A small contrastive image-text model, trained from scratch.
Model: 64-pixel images, encoder arch mlp_mixer, encoder norm rmsnorm, encoder patch size [8, 8], text encoder layers 8, text encoder norm layernorm, text encoder activation gelu.
Data: trained on photos with spoken descriptions (Open Images, Localized Narratives), 203450 training examples, 10.4 epochs.
Rows from block 2 of the image encoder of a small contrastive image-text model, named by matrix and row number. Rows with one number belong to one neuron. Each number is 128 + 24 x the weight over its row's rms, rounded and kept within 0 to 255. All counts start at 0.
After each neuron's rows are labels from the 100 images, of 14848, where the neuron reaches its highest value: "patch colour" is the nearest of a few named colours to the mean colour under the peak. Only what is clearly more common there than usual is listed. The data: photos with spoken descriptions (Open Images, Localized Narratives). In brackets: how many of the 100.
# fc1: MLP up (encoder.blocks.2.mlp.fc1.weight, 1280x320), inputs 80-159
# fc2: MLP down (encoder.blocks.2.mlp.fc2.weight, 320x1280, transposed), outputs 80-159

fc1.82 [122 155 109  93 136 150 173  80 110 136 141 115  93 122 129 156 174 105 144 122 137 120 139 135 127 116 169 115 111 120 103 150 111 154 116 142 126 174 136 145  92  92 102 136 162 135 107 131 146 148 101 131 134 104 124 161  99 145 160 135 148 111 105 126 145 138 173 106  99 166 116 102 151 130  79 121 136  97 121 148]
fc2.82 [146 101 140 123 119 123 147 121  94 137 145 157  99 146 138 132 135  90 145 108 125 162 156 147 155  99 122 142 131 143 105 117 140 106 103 111  77 160  77 103 109  96 118  94 127 130 138 152  85 104 137 161 118 137 145 138 113 106 158 140 131 122 115 172 162 132 124 108 110 126 158 121 155 128 111 128 127 125 130 133]
patch colour: white (27)

fc1.662 [168 129 116 104 133 131 148 132 156 131 141 150 113 104 169 137 139  99 132 145 118 140 140 172 101 136 132 139 106 147 124 164  88 158 104 171 132 175 121 117 123 117 135 137 155 143 154 156 105 114  91 125 101 120 123 123  86 175  82  97 115 110 100 135 128 142 126 109 125 123 129 155 128 126 115  98 138 172 135 128]
fc2.662 [119 123 116 135 117 118 157 120 162 139  84 125 116 119  75 135 119 180 107 121 154 132 143 150 172  65  93 117  98 165 143 130  99 118  58 131 103 151  80  76 117 139 119  86 147 134 103 122 127 147 145 139 113 189 120  89 156  92 135  93 140 140 119 105 138 117 118 124 161  93  99 111 146 150 106  87 107 123 150 152]
patch colour: red (31)

fc1.228 [130 139 172 147 138  68 156 148 157 115  74 153 102 105 134 117 187 138 144 107 122 143 100 131 104 136 115 131 149 170 117 135 133 176 157 119 162 127 156 133  61 115 105 107 119 161 165 120  92 121 148 118 130 145 128 143 147 165 105 127 134 103 101 110 153 113  52  94 117  40 143 149 116 122 146 138 112 113 118 142]
fc2.228 [130 126 106 132 140 102 122  74 168 174 134  93 124 143 126 134 102 133 102 115 139  89 140 154 196 133 127 101 124  94 106 132 114 104 106 109 117  98 118 150 159 145 122 111  96 107 101 122 168 132 127 113 144 122 120 113 100 126 100  98 119 118 128 158 150 150 138 152 116 139 171 171 170 124 124 136 119 154 160  96]
patch colour: black (32)

fc1.764 [135 114 138  95 157 121  91 118 167 128 140  99 155 135 153 124 125 103 147 109 113 140 126 153  97 136 119  90 111  74 137 128 136 151 107  89 127 110 121 108 109 133 106 133 125 132 113  69 142 120 150 119 122 162 156 150 112 100 105 109 160 103 121 148 181  99 119 153 147 144  88 194  90 144 169 125 136 126 120 127]
fc2.764 [122 122 123 134 115 149 154 109  74 106 112 133 120 136 139 166 145  86  82 147 121 122 159 101 117  90 135 119 129 117 124 120 127 131  93 132  95 112 124 189 103 178 167 118 142 161 125  67 147 164 107  93 125 114 147 125 129 138 151 105 101 146 128 137 124 122 134 143 124 156 119 144 159 113 132 127 131 105 101 129]
patch colour: yellow (37)

fc1.66 [120 181  96 133 135 159 153 123 152 163 121 119 110 149 161 134  75 175 126 117 111 115 111 129 116 149 120 137 108 113 175 116 125 146 133 129 116 132 143 154 126 146 132 112 139  99 132 144 126 132 138 144 132 113 137 129 190 100 153 143 122 113 168 154 135  95 130  91 104  94 143 123 138  87 154 153 100 157 141  96]
fc2.66 [ 73  97 101  92 107 116 124  98 131 114 131  98 107 120 128 136 161 121 127 159 112 158 144 168 136 119 134  79 109 152 125 175  79 128 103 121 112 126 144 129 126 147 127 112  84 134 145 106 100 145 141 122 119 142 123  88 101 123 162 139 134 128 152 135 102 121 168 109 149 174 118 126 164 152 154 106 121 102 112 142]
patch colour: orange (26)

fc1.741 [ 90 137 141 102  73 107 132 109 166 152 117 100 164 139 131 129 110 154 119 137 113 136 126 136 134 182 111 144 125 113 115 148  91 140 138 156 169 134 125 112 133 103 123 162 143 119  98 175  93 149 127 158 115  95 114 140 132 167 110 125 147  96 132 172 107  96  98 150  95  89 130 139  97 116 103 140 127 154  91  79]
fc2.741 [148 171 124 114 150  81 126 165 109 114 109 146 143 158 161 114 117 119 143 128 144 136 143 102 114  94  99 138 140 136 158 101 143 107  97  90 132 103 113 118 137  93 158 118 145  98 124 105 125 155  99 113 174 131 106 114 149  94 171 111  78 172 129 123 154  98 101 134 127 133 133 113 114 152  96 129 110 144 133 167]
patch colour: pink (35)

fc1.248 [116 129 108 164  99 112 116 157 134 110 101 170 106 141 102 125 123 124 135 122 156 137 145  86 148 128 151 110 112 120 157 101 164 188  82 143 108 116 121 152 127 159 117 125 125 139 130 124 131 137 107 123 133 106 158  98 130  94 111 154 160 133 134 105 125  66  76 167 114 100  96 160 105 145 143 122 108 136 157 140]
fc2.248 [137 150  98  68 139  92 141 112 111 124 136 151  90 127 140 129 103  73 123 212 169 130 151 152 114 140 106 119 119 156  89 110 123 117 105 134 116 128 124 157 110 122 126 140 115 180 102 159 109 163 169 180 127 127 139 118 157 138  94 176 120 117 125 139 116 177 165 144 115 154 142 107 102 147 119 153 120  99 140 111]
patch colour: red (26)

fc1.569 [136 123 127 111 106 146 175 116 113 133 154  98 117 161 110 135 141 137  95 126 104 105 117 134 175 125 111 111 169 109 139 140 157 116  97 111 171 152 144 137 162 109 152 139 156 111  97 115  90 108 147  99  94 110 110 120 129  96  97 150  93  90 132 115 115 136 166 139 128 135 172 129  95 165 132 107 135 135 126 110]
fc2.569 [132 119 123 151 129 138 125 141 121 160  99 135 147 125 110 105 139 126 138 132 135 155 153 108 123 136 120 124 142 167 121 102 130 136 156 116 132  71  96 141 143 127 136 139  98 141 123 101 148 139 132 129 143 139 113 128 147 140  97 147 139 105 105 113 129  84 118 107 108 116 111  91 116 103 132 130 131 118  94 103]
patch colour: grey (67)

fc1.602 [146 116 107 131 156 139 153 150 156 140  90 149 151 149 179 119 150  81 173 157 127  79 102 126 160 143 105 153 114 149 131  93 156 141 131 101 166 131  92 141 118 110 122 127 102 134  77 101 133 136 144 116 196 118  95 137 135 149 132 134 103 116 124 118 149 150 124  96 110 113 171 107  72 137 123 116 130 127 120 143]
fc2.602 [141 186  89 145  97 137 113 155 107 154  75  88 118 151 131 137 139 177 121 132  98 134 148 123 164 118  97 114 127 149 101  75 172 117 128 142 145 108 140 138 137 117 145 138 141 135 160 118 119 131  93 137 111 163 165  87 133 132 113  96 167 112  92 111 104 127 126 159 150 177 160 135  94 129 119 144 111 161 145 154]
patch colour: cyan (47); white (30)

fc1.237 [129 107 112 109 129 112 116 127 137 121 103 129 105 117  73 134 118 147 131  76 152 156 142 143  74 128 151 121 135 131 121 145 144 170 122 105 133 132 119 132 135 177 157 160 149 134 141 122  86 124 153 133 155 133 190  93  93 163 131 100 125 119 109 135 157 126 130 120  97 107 133 139 124 146 117 120 115 123 138 174]
fc2.237 [116 126  80  96 130  87 132  92 139  93 156 135 154  94 101 142  96 109 127 135 118 148 132 125 140 107 129 122 102 119 160 120 137 141 110 129 123 148 106 215 110 145 152 133  90 149 175  97  99 138 114 165 153 105 137  98 158 155 118 162 118  98  96 151 125 130 146 107 117 133 141 108 139 145 140 127 129 131 152 121]
patch colour: orange (33)

fc1.133 [186 150 150 139  97  79 137  95 113 111 159 142 123 149 103 136 100 134  91 190 121 101 179 120 169 153 142 140  96 135  94 125 119 146 171 140 146 151 135 133 143  95 124 109 112 130 151 112 106 181 152 155 134  72  90 135 158 133 148 142 143 130  58 150 160 134  85 151 133 122 115 116 127 140 111 140 110 183 134 144]
fc2.133 [ 93 118 106 132 126  81  89 146  86 141 117 107 132 133 137 135  70 155  98 139 142 117 121 108 123 180 138 109 115 174 109 101 160 173 105 142 128  87 147 141 126 182 105 161 120 119  76 123 123 119 153 106 123 139 100 122 146 124 132 141 137  95 178 136 143 119 154 152 107 113 127 116 166 131 132 108 134 108 127  91]
patch colour: black (46)

fc1.441 [190 172 106  76 159  96 114 145  93 141 116 107 137 124 105 117 112 143 147 166  82 172 139 135 147 154 141 138 134  95  89 134 148 127  93 131 141 114 100 135 154  84 131 127 124 141  76  88 119 113 128 159 152  91 132 148 104 108 155 138 180 120 144  66 106 165 144 124 134 130 151 153 125 112 131 107 123 134 163 135]
fc2.441 [138  82 131  97  77 143 147 158 134 139  76 161 130 112 122 127 159 148 113 154 170 127 127 121  94 125 152 155 110 167 129 112 105  77 130 132 101 120  78 134 152 148 159 144 145  77 148 129 146 148 135 148 122 149  80 113 106 127 140 135 139 175 129 131  91 118 144 118 138  97 176 106 157  95 141  81 111 128 130 126]
patch colour: brown (65)

fc1.313 [178 123 125 139 136 129 126 136 139 109 140 140 126 127 114 126 142 129 121 141 162  99 142 128 123 123 128 123 143 104  86  97 158 127 173 169  95 133 117  88 112 121 110 139 133  74 164 122 107 112 113 117 115 157 142 164 128 136 148  93 117 119 135 154 152 135  65 117 106 111 170 120  72 106 126 150 127 123 124 168]
fc2.313 [ 66 157 116  74 143 141 126 130  83 138 117 172 133 165 110 117 183 156 148  96 143 137 126 122 103  89 114  97  57 142 103 118  87  98 140 116 131 125 192 157 134 120 176  66 132 155 138 135 134 138 160 117 122 176 103 105 132 118 137 117 136 164 118 140 171 139 105 119  87 144 119  92 139 110 169 116 140 125 144 122]
patch colour: blue (30)

fc1.372 [103 126 163 102 123 116 154 155 140 130 100 121 124 113 147  69  95  96 103 148 124  83 146 115  88 150 128 136 166 102 136 141 114 178 107  92 131 162  77 148 149 131 129 156 140 133 131 146 149 107 152 148 185 122 166 125 127 134 173 103 135 142 114 157 103 130 182 165 172 115 127 143 126 165 120 177 135 117  89 143]
fc2.372 [165 155 156  90 148 124 134  93 113 102 117 176 140 139  98 132  67 100 161 181 123 117 136 132 147 127 137 102 111 113 122 143 178 126 104 153 158  82 176 142 110 103  93  59 147 155 134 160  85 145 118  86 118 147 135 143 141 115 124 110 162 108 129  80 160 127 124 104 169  98 168 147 158  85 117 162 144 129 135 115]
patch colour: brown (65)

fc1.233 [103  97 152 139 119  97 183 132 130 120 165 130 145  99 139  65 123 103 147 136  92 119 146 132 103 146 115 147  85 213 109  98 128 120 159 112 131 134 146  95 104 155  79 104 102 107 143  97 145 158 153  75 130 119 149 125 134 113 101 109  91 111 125 118  93 120 117  96 152 129 136 153 104 102 110 119  95 116  84 134]
fc2.233 [127 145 126 109  87 137  94 110 168 129 103 116 113 116 118 147 112 121 117 106 106  97  87 175 117 128 161 107 173 129 161 149 103 131 138 135 101  96 149 105 154 121 109 125  90 176 123  89 139 109 127 133 144 166 122 108 111 171 155 143 101 120 128 168 117 170 141 141  89 137 150  92  80 117 160 143 122 105 142 123]
patch colour: black (64)

fc1.744 [144 176 135  91 154 114 143 157 163 147 134  93 152 109 101 127 144 108 118 132  98 107 176 137 109 126  95 186 128 146  73 122 138 118 108 123 133 131 117 158 105 138  77 170 117 156 112 129 102  64 117 144 125 107 154 129 142 145 123 144 170 111 121 119 117 139 102 145 153 120 164  62 125 130 141 107  99 126 145 146]
fc2.744 [117 119 121  82 132 124  89 102 132 166 122 116 114 113 141 156 127 118 122 127 111 131 114 108 168 122 132 156  97 137 144 130 116 135 127 110 179 153 153 127 164 152 156 108 156 138 128 123 110 124  94 138 161 110 119 156 109 112 162 142  90 159 147 137 156 157 114 111 152 140  76 129 142 152 173 133 129 106 146 170]
patch colour: black (66)

fc1.213 [117 164 157 116 163 121 124 132  88 125 125 137 177  82 112 109 142 137 135 116 142 149 111 105 143 166 166 145 115 138 110 138 157 124 133 158 114 160 119 158 107 140 140 159 135 176 110 123 156 155 118 160 118 124 143 145 112 158 149  82 100 153 137 134 114 125 122 132 136 106 140 115 124  99 132 169 170 146  93 130]
fc2.213 [ 74  96 100 108 106  55 152 118 118 117 130 152 143 181 158 105 131 155 110 104 141 132 126  96 139 130 138 115 142 165 123 123 111  93 158  92 153 122 159 107 161 149  94 118 133  83 118 118 108 115 130 122 147  84  99 113 107  78 126 136 138 173 139  90 114 134 120  80 132 155 110 145 141 117 133 113 134 148 149 113]
patch colour: pink (40); white (31)

fc1.187 [119 168 128 114 123 140 130 135 127 160 136 158 127 126 104 148  99 118  82 118 102 119 129 163 151 130  88 111 113  74 136 159 117 129 174  96 118 123 161  89 153  98 129 148 177 140 129 109 125 100 153 114 127 151 141 159 138 178 137 114 153 108 109 128 123 164 125 161 106 110 110 196 156 130 140 133 135 151 131  82]
fc2.187 [141 133 132 128 103  92 123 135  89 158 132 138 141 102 122 135 129 124 104 135 158 109 118 117 119 149 136 130 125 119 121 154  94 100 114 131 117  90 124 115 109 150 114 137 120 164 130 106 150  89 131 139 122 142 156 111 119  78 138 168 136 137 123 125 112  97 166 109 103 144 133  70 101  79 118 159 132 113 151 146]
patch colour: grey (61)

fc1.722 [123 124 109 117 127 141 175 139 119 170 173 160 128 112 153 112 118 151 116 116 120 140 164 104 126 101 143 133 167 136 115  96 104 146 140 141 130 106  83 151 110 131  87 126 125 153 115 160 121 110 160 123 133 128 141 147 134 141 110 115  96  65  91 145 120 127  59  89 111 109 114 108 135 104 129 174 130 107 159 130]
fc2.722 [148 162 143 129 149  99 134 162 118 145 139 107 137 146 135 128  87 146 141  78  99  87 135 120 132 138 170 141 113 104 139 160 132 102 118  96 150 108 118 148 128 147 148 162 130 142  96 140 120 103 132 128 160 137  83 130 101 148 134 115 101 118 120 132 130 146 152 109 123 149  76 142  71 174 133 105 131 115  81 115]
patch colour: brown (65)

fc1.695 [165 136  84 140 123 130 145  70 154 158 141 106 126 144 136 165 107 141 116 112 131 134 127 129 100 130 155 113 150 132 106 115 109 139  97 135 131 108 110 150  98 146 127 161 137 165 175 142 142 149 118 117 131 162 105  88 161 147 148 139  87 132 140 146  96  89 172 173 148 111  98 116 106 165 128 107 107  97 147 111]
fc2.695 [133 124 135 125 149 157 113  92  86  91 160 108 161 140 116 166 109 167 133 148 148 103 107 123 119 145  98 127 120 155 117  86 116  99 141  98 151 117 155 135  89 151 143 114 111 134 158 164 117 109 168 108 131 127 140 120 101 107 130 106 150 109 131 107 128 134 129  79  59 102  80 153 121 163 121 133 125 156 122  90]
patch colour: grey (67)

fc1.622 [120  98 130 138 130  91 138  89 138 158 105 142 164 140 108 109 160 108 168 110 123 116 117 138 127 123 105  97 130 105  91 121 128 145 106 130 115 194 124 149 139 154  99 144 153 123 144 137 138 113 163 159 174 105 151 127 140 126 129 140 113 130 120  69 169  92  91 115 107 143 142 136  99  84 109 138  94 147  96 149]
fc2.622 [131 127 141 162 123 120  95  96 113 111 131 150 141 108 109 130 146 156 134 126 126 141 148 131 133 165 140 128 127 137 120 151 116 100 142  92 137 158 149 116 120 163 112 130 143 162  82  92 172 130 116 170 141 130 116 127 150  96 105 101 163 127 119 122 100 157 154 114 141  82 102 138 129 131 123 140  92 103 119 120]
patch colour: white (31); pink (30)

fc1.589 [128 105 171 130  81 161 103 139 121 159 176 140 121 102 173 121 144 106 146 135 104 152 114 128 125  88 161 133 131 129 131 103 106 154 138 132 109 187 163 116 146 134 129 143 139 129 174 135  57 111 112 129 149 147 125 155 122 147 103 133 117 143  61 127 116 164 130 122 137 122 153 108 138 109  68 133 151 124 111 125]
fc2.589 [137 120 120 148 138 142 110 148  98 103 116 122 116  96 130 122 141 113  97 122 148 129 107  91 141 127 125  98 160 142 153 118 120 109  72 152 142 142 153 144 124 149  99 133 151 115 124 108 166 110 104 157 103 161 163 141 152 131 110 112 154 120 131  55 127 138 145  82 118 108 125 124  86 122 153 133 118 150 144 158]
patch colour: black (65)

fc1.357 [101 120 146 125  95 138 162 145 145  84 109 107 140 127 149  98 136  96  99 148  89 150  95 161 150 151 154 148 127 133 169 129 145 121 105 143 105 113 132 195 140 162 160 118 108 127 101 142 150 134 112 128 145 131 139 127 154 102 105  94 115 125 123 108 123 124 162 121  73 120 155 123 138 137 123  90 148 116 112 135]
fc2.357 [146 122 159 118 130 152 167 178 115 149 127 139 139 106 104 170 105 121 102 137 174 125  88 129 108 139 166 115 166 123 119  86  86 136  77 103 150 143 164 144 131  94 151 114 110 158 149 167 109 147 123 142 100 140  57 123 129 154 106 151  76 122 163 103 117 102 124 146 145 157 103 106 129 134  94 119  95 133 156 139]
patch colour: black (34)

fc1.490 [ 89 121 124 144 175  87 148 104 180 100 166 117 128 113 121 110 135 103 133 107 166 111 122 122 142 135 107 117  93 159 150 150 190 161 150  98  94 156 115 139  84  92 111 108  79 128 186 108 125 123 123  97 118 102 169 102  98 155 119 135 129 132 136 108 101 120 101 152 165 102  90 177 123 100 145 138 135 132 139 122]
fc2.490 [126 152 155  83  50 127 100 129 167 113 143 119  92 165  82 153 155 108 116 142 110 122 127 103 133 149 128 111  91 111  93 144 138 151  36 117 144 145 111 150  88 149 140 105 126 155  99 165 126 114 167 116  72 141 140 126 127 100 107 123  91 120  93 113 154 147 137 147 144 124 103 135 109 143 121 114 132 143 167 111]
patch colour: red (36)

fc1.130 [197  99 155 163 147 144 144 122 140 195 147  96  85 154 109 169 138 116 132 138  91  85 144 113 146 146 141 118 148 122 120 108 126 144 134 101 124 111  93 114 104 111 116 119 100 117 138 114 143 146 116 152 126 152 125 107 113 102 136 151 163 111 128 112 126 129 160 166 118 116 110  96 115 122  83 129 125 130  99 158]
fc2.130 [107 150 135 143 102 135  94 117 153 144 128 115 129 102 163 137 155 128 106 174 167 135 121 166 151 172  98 123 122 103 159 121 172 114 149 136 109 123  95 149  92  97 106 118 168 173  98 146 121  98  81 156 127 169 122 158  47 148  84 119 134  87 164 149 179 117 143 158  79  76  95 148 124 108 135 130 131 111 168 153]
patch colour: white (29)

fc1.576 [120 114 116 155 115 110 115 114 152 119 103 112 149 145 126 136 109 125 133 114 168  95 136 150 134 144 147 143 108 160  93 148 166 113 122 141 146 133 136 106 164 116 129 160 143 127 132 162 107 119 146 134 119 138 126 147 177 114 125 156 125 101 123 128 125 142 124 118 110 131 141 123 104 128  98 136 128 157 153  86]
fc2.576 [102 132  85  96  97 129 133 102 138  91 137 149 114 107 124 146 164 117 102 109 128 137 206 101 117 105  97 123 170 125 143 126 138 125 130 160 110 136 126 137 107 140 140 142 163 104 120 129 104 136 122 140 145 135 145 122 148 144 152 128  91 111  78 151 127 150 115 138 129 154 160 147 125 143 145 128 113 121 117 134]
patch colour: brown (64)

fc1.460 [132 126 106 138  62 158 120 141 119 134 141 125  94 168 165 133 132 104 131 171 100 156 155 151 120 103 149 150 120 136 125  87  77 131 147 137 114 135 134 159 124 133 110 106 118 127  88 144 154 119 142 132 116 115 105 130 108 125 138 111 131 135 151 170 102 101 176 112 132 122 112 146  93 137 148 107 129  97 128 137]
fc2.460 [109  98 105 113 164 127  86 136 129 121 180 120 122 135  99 116 118  84 126 141 124 138 137 130 128 145 118 105 126 154 149 138 134 117  94 103 176 126 137  96 122 148 133 167 110 139 158  98 135 133 118 139 147 126 125 135 161 126 184 106 157  86 135 156 156 153 148 166 118 102 127 102  92 101 160 133  85 122 133  96]
patch colour: brown (60)

fc1.134 [114 105 133 122 129 123  77  93 133 164 107 148 106 132 155  92 114 139 110 145 101  98 146 155  94  89 112 116  67  82 100 108 121 127 119 153 136 123  99 134 117  99 102 105  96 106  53 143 143 149  93 104 123 155  95 140 128 131 117 149 144 135 136 150 118 148 132 131 107 143  97 142 138 172 176 172  91 122 126 146]
fc2.134 [107 133 124 143 139 132 148 151 131 119 148 147  99 127  99 107 107 131 171 115 125 129 119 142 148 118 149 138 128 141 107 145 132 120 140 131  96 100 151  99 137 110 159 124 142 114  95 151 173 153 155 133 126  99 159 140 131 122 103 140 140 159 118 154 149 141 171 134 110 129 144 160 140 137 115 195 128 185 127 124]
patch colour: brown (64)

fc1.305 [142 140 104 155 103 163 113  84 127 120 155 128 112 143 127  81 148 147  99 131 140 126 140  94 102 133 147 104 105  91 137 157 124 142 106 135 107 111 129 108 117 128  66 139 145 136 122 131 102 108 102 113 104 137 131 161 112 112 151  99 128 110 101 147  73 114 130 154 140 114 116 148 119 148 105  98 146 173 144 134]
fc2.305 [107 140 105 107  98 116 122 145 114 132 116 132 146 151 153 197 157 126 103 154 139 144 111 110 130  97 126 144 134  71 128 132 114 118 164 133 125 126 103  91 112 143 108 118 109 102 142  79 148 164  98 178 121 153 160 109 150 175 110 140 128 118 107 146 180 143  91  61 189 100 147 117  80 130 141 122 113  82 129 148]
patch colour: brown (61)

fc1.242 [103 157 110 180 139 151 156 114 161 143  80 136 148 148  89 119  76  99 147 123 102 151 111 158  46 127 144  87 148 100 117 108 146  74 147 110 137 115 102 173 107 132 126 101 119 151 142 133 153 103 136 111  92 123 151  95 120 115 125  84 136 125 103  85 137 150  84 101 127 115 126 102 109 110 121 189 172  99 142  96]
fc2.242 [139 161 127 111 129 198 152 127 109 113  87 173 145 153 168 108 133 102 152 165 159 125 139 145 124  99 148 135 103 135 109 108 138 155 103 130 120 140  95 153 148 108 105 152  99 127 126  91 143  89 138  96 121 120 157 133 150  76 130 108 103 139 113 138 142 132 131 149 145 113 140 133  81 167 100 121 148 137 109 126]
patch colour: grey (62)