From a checkpoint of a small contrastive image-text model.
Model: 13.9M parameters, 64-pixel images, encoder patch size [8, 8], encoder width 320, text encoder norm layernorm.
Training: muon at rate 0.0054, batches of 256.
Data: 203450 training examples, 10.4 epochs.
Rows from block 5 of the text encoder, named by matrix and row number. Rows with one number belong to one neuron. Each number is 200 + 40 x the weight over its row's rms, rounded and kept within 0 to 999. All counts start at 0. After the name is the row's rms in percent of the matrix's.
# fc1: MLP up (text_encoder.blocks.5.mlp.fc1.weight, 768x256), inputs 64-127
# fc2: MLP down (text_encoder.blocks.5.mlp.fc2.weight, 256x768, transposed), outputs 64-127
fc1.709,097,200,187,209,181,202,253,173,192,256,240,184,200,210,200,183,209,214,197,188,197,188,272,152,174,153,229,187,255,241,157,161,183,217,243,204,239,198,214,213,111,229,185,132,204,237,228,174,184,261,213,148,220,202,177,261,242,234,144,289,169,259,155,224,181
fc1.710,084,246,174,208,201,140,212,248,208,223,178,222,231,174,172,242,224,181,280,180,146,146,156,155,172,196,159,210,144,275,278,227,187,203,174,254,221,212,162,152,173,162,232,199,228,203,182,258,205,190,166,225,172,170,203,216,117,185,159,177,200,166,204,242,184
fc1.711,100,137,207,208,190,205,116,153,203,218,186,203,193,209,156,217,184,228,248,168,213,119,151,215,228,161,130,196,247,119,142,175,245,147,220,155,163,192,108,210,197,227,224,144,198,197,316,177,103,184,168,174,270,207,199,228,204,180,224,165,221,258,266,147,224
fc1.712,091,247,161,208,111,191,157,144,139,194,208,233,245,156,229,160,101,256,200,215,268,132,173,126,259,184,157,183,146,222,273,161,209,272,171,212,209,248,249,208,183,144,137,196,233,152,194,203,160,208,169,207,213,277,204,220,133,221,92,232,218,195,221,276,258
fc1.713,109,259,225,232,243,187,253,197,183,177,253,174,231,209,169,234,93,206,242,132,224,221,177,192,203,143,199,233,195,197,153,197,235,277,314,208,125,159,263,175,254,185,275,216,157,190,188,165,167,194,201,286,193,182,209,247,203,191,196,171,148,172,176,182,180
fc1.714,111,203,188,191,198,233,191,230,211,186,172,161,179,217,223,230,202,197,214,189,232,171,179,169,190,169,224,163,196,267,219,224,180,142,191,205,274,245,266,205,221,203,151,169,189,159,168,185,157,197,202,216,210,185,104,202,181,252,217,250,182,198,233,241,210
fc1.715,090,214,233,220,180,239,171,263,182,230,201,216,199,186,187,249,210,233,184,208,183,208,222,114,193,188,250,187,194,160,139,216,188,185,184,245,200,147,203,156,222,185,212,152,194,217,169,128,267,224,177,194,228,178,209,247,216,156,241,134,199,154,173,203,211
fc1.716,093,234,182,220,187,171,191,238,192,122,189,217,173,250,141,216,213,226,145,134,270,195,131,173,159,213,195,185,229,165,167,185,185,303,237,92,225,154,216,201,207,206,231,258,206,155,169,121,191,233,160,252,227,217,204,196,222,202,142,251,187,154,239,162,185
fc1.717,082,151,238,198,213,217,204,232,207,244,198,156,183,133,136,232,219,231,204,187,186,204,264,182,203,145,193,236,259,222,162,250,246,115,217,219,141,144,201,214,193,234,226,216,220,132,177,261,222,208,177,141,222,190,143,171,121,189,240,208,266,178,203,138,134
fc1.718,115,198,286,214,152,199,242,221,181,177,267,201,185,129,210,183,206,161,150,192,156,215,206,155,199,216,280,241,244,191,276,146,250,221,131,204,182,225,262,165,199,193,215,240,237,200,228,213,194,143,249,191,171,94,213,211,196,117,159,172,246,205,256,206,286
fc1.719,121,194,186,246,179,162,164,135,139,279,180,216,134,235,186,235,213,180,191,244,187,175,179,228,209,193,162,219,262,193,183,191,207,206,222,180,163,199,219,185,147,232,227,138,200,186,194,173,253,245,159,203,184,263,258,133,218,183,202,266,183,256,221,215,230
fc2.709,097,211,169,212,180,200,195,158,238,235,197,218,139,276,186,241,171,202,157,168,256,195,174,211,182,169,185,153,154,186,214,209,202,158,202,264,253,261,208,247,235,181,198,176,196,172,161,182,221,286,213,159,168,207,258,158,226,212,266,202,239,271,207,149,225
fc2.710,105,157,182,174,231,239,238,244,234,177,179,230,189,240,182,214,242,143,240,169,187,211,228,224,210,301,163,238,208,194,193,115,198,181,192,288,203,163,154,221,158,173,201,191,136,197,206,211,298,171,136,248,142,233,218,218,178,202,200,206,187,181,183,185,135
fc2.711,091,226,172,246,219,233,243,223,128,298,189,191,183,154,146,130,193,221,132,150,231,202,220,187,259,189,228,175,170,165,236,242,128,136,249,142,181,143,178,133,231,207,205,221,161,202,211,192,190,158,222,194,181,252,223,186,153,234,178,149,168,142,167,234,237
fc2.712,094,170,236,104,162,256,207,201,208,186,237,176,179,224,176,163,259,268,85,219,214,143,187,189,258,240,140,258,154,169,174,218,192,207,264,246,181,148,201,248,189,213,203,125,189,223,211,203,190,195,196,191,206,226,224,159,200,166,197,252,255,184,182,161,231
fc2.713,110,235,219,141,160,190,191,307,205,249,172,102,261,173,241,225,241,217,175,179,291,211,214,180,267,179,253,169,237,208,212,187,210,194,162,240,218,162,155,179,190,178,210,236,182,87,208,204,188,243,163,192,207,171,197,245,202,208,169,164,226,169,184,225,291
fc2.714,110,144,287,218,229,237,182,180,153,244,187,161,173,161,197,160,243,164,189,248,213,152,193,210,142,254,164,203,209,208,178,152,185,281,187,224,175,216,274,219,160,196,187,263,85,163,170,202,234,220,155,213,270,202,222,188,228,197,229,310,203,137,221,246,233
fc2.715,093,209,182,195,248,193,168,228,168,162,166,273,123,153,98,216,156,155,210,130,185,157,210,197,222,200,184,230,214,148,163,218,163,186,182,228,155,224,129,194,273,229,268,263,200,196,210,285,251,179,125,183,237,156,117,203,191,244,190,233,208,226,225,140,159
fc2.716,091,254,200,149,216,265,148,184,143,219,196,92,303,200,202,242,218,149,222,188,150,225,199,170,242,223,120,242,228,237,183,197,222,145,198,175,224,255,220,177,201,191,204,183,166,117,200,156,222,203,279,177,195,193,214,183,170,218,129,160,237,156,140,216,169
fc2.717,085,193,212,161,189,211,220,184,218,200,187,211,274,213,224,219,152,192,199,171,158,154,219,157,199,153,212,224,255,136,220,253,162,136,206,222,198,249,214,259,254,240,214,244,204,144,220,238,112,234,187,215,237,205,207,208,232,282,145,236,218,189,171,182,181
fc2.718,105,187,92,144,204,203,187,230,110,175,163,218,226,184,276,261,166,221,173,197,236,254,178,159,182,211,245,223,201,193,194,252,240,138,176,138,156,179,197,253,209,224,208,303,189,227,136,234,199,165,244,207,261,144,207,168,199,191,238,134,192,239,203,214,164
fc2.719,129,188,187,201,179,201,184,204,172,183,214,214,167,207,261,252,197,227,187,218,127,142,284,244,187,256,199,200,209,221,231,186,199,191,229,228,136,210,233,167,223,194,157,281,221,122,112,256,202,199,271,159,170,74,213,234,241,284,135,190,138,210,187,203,165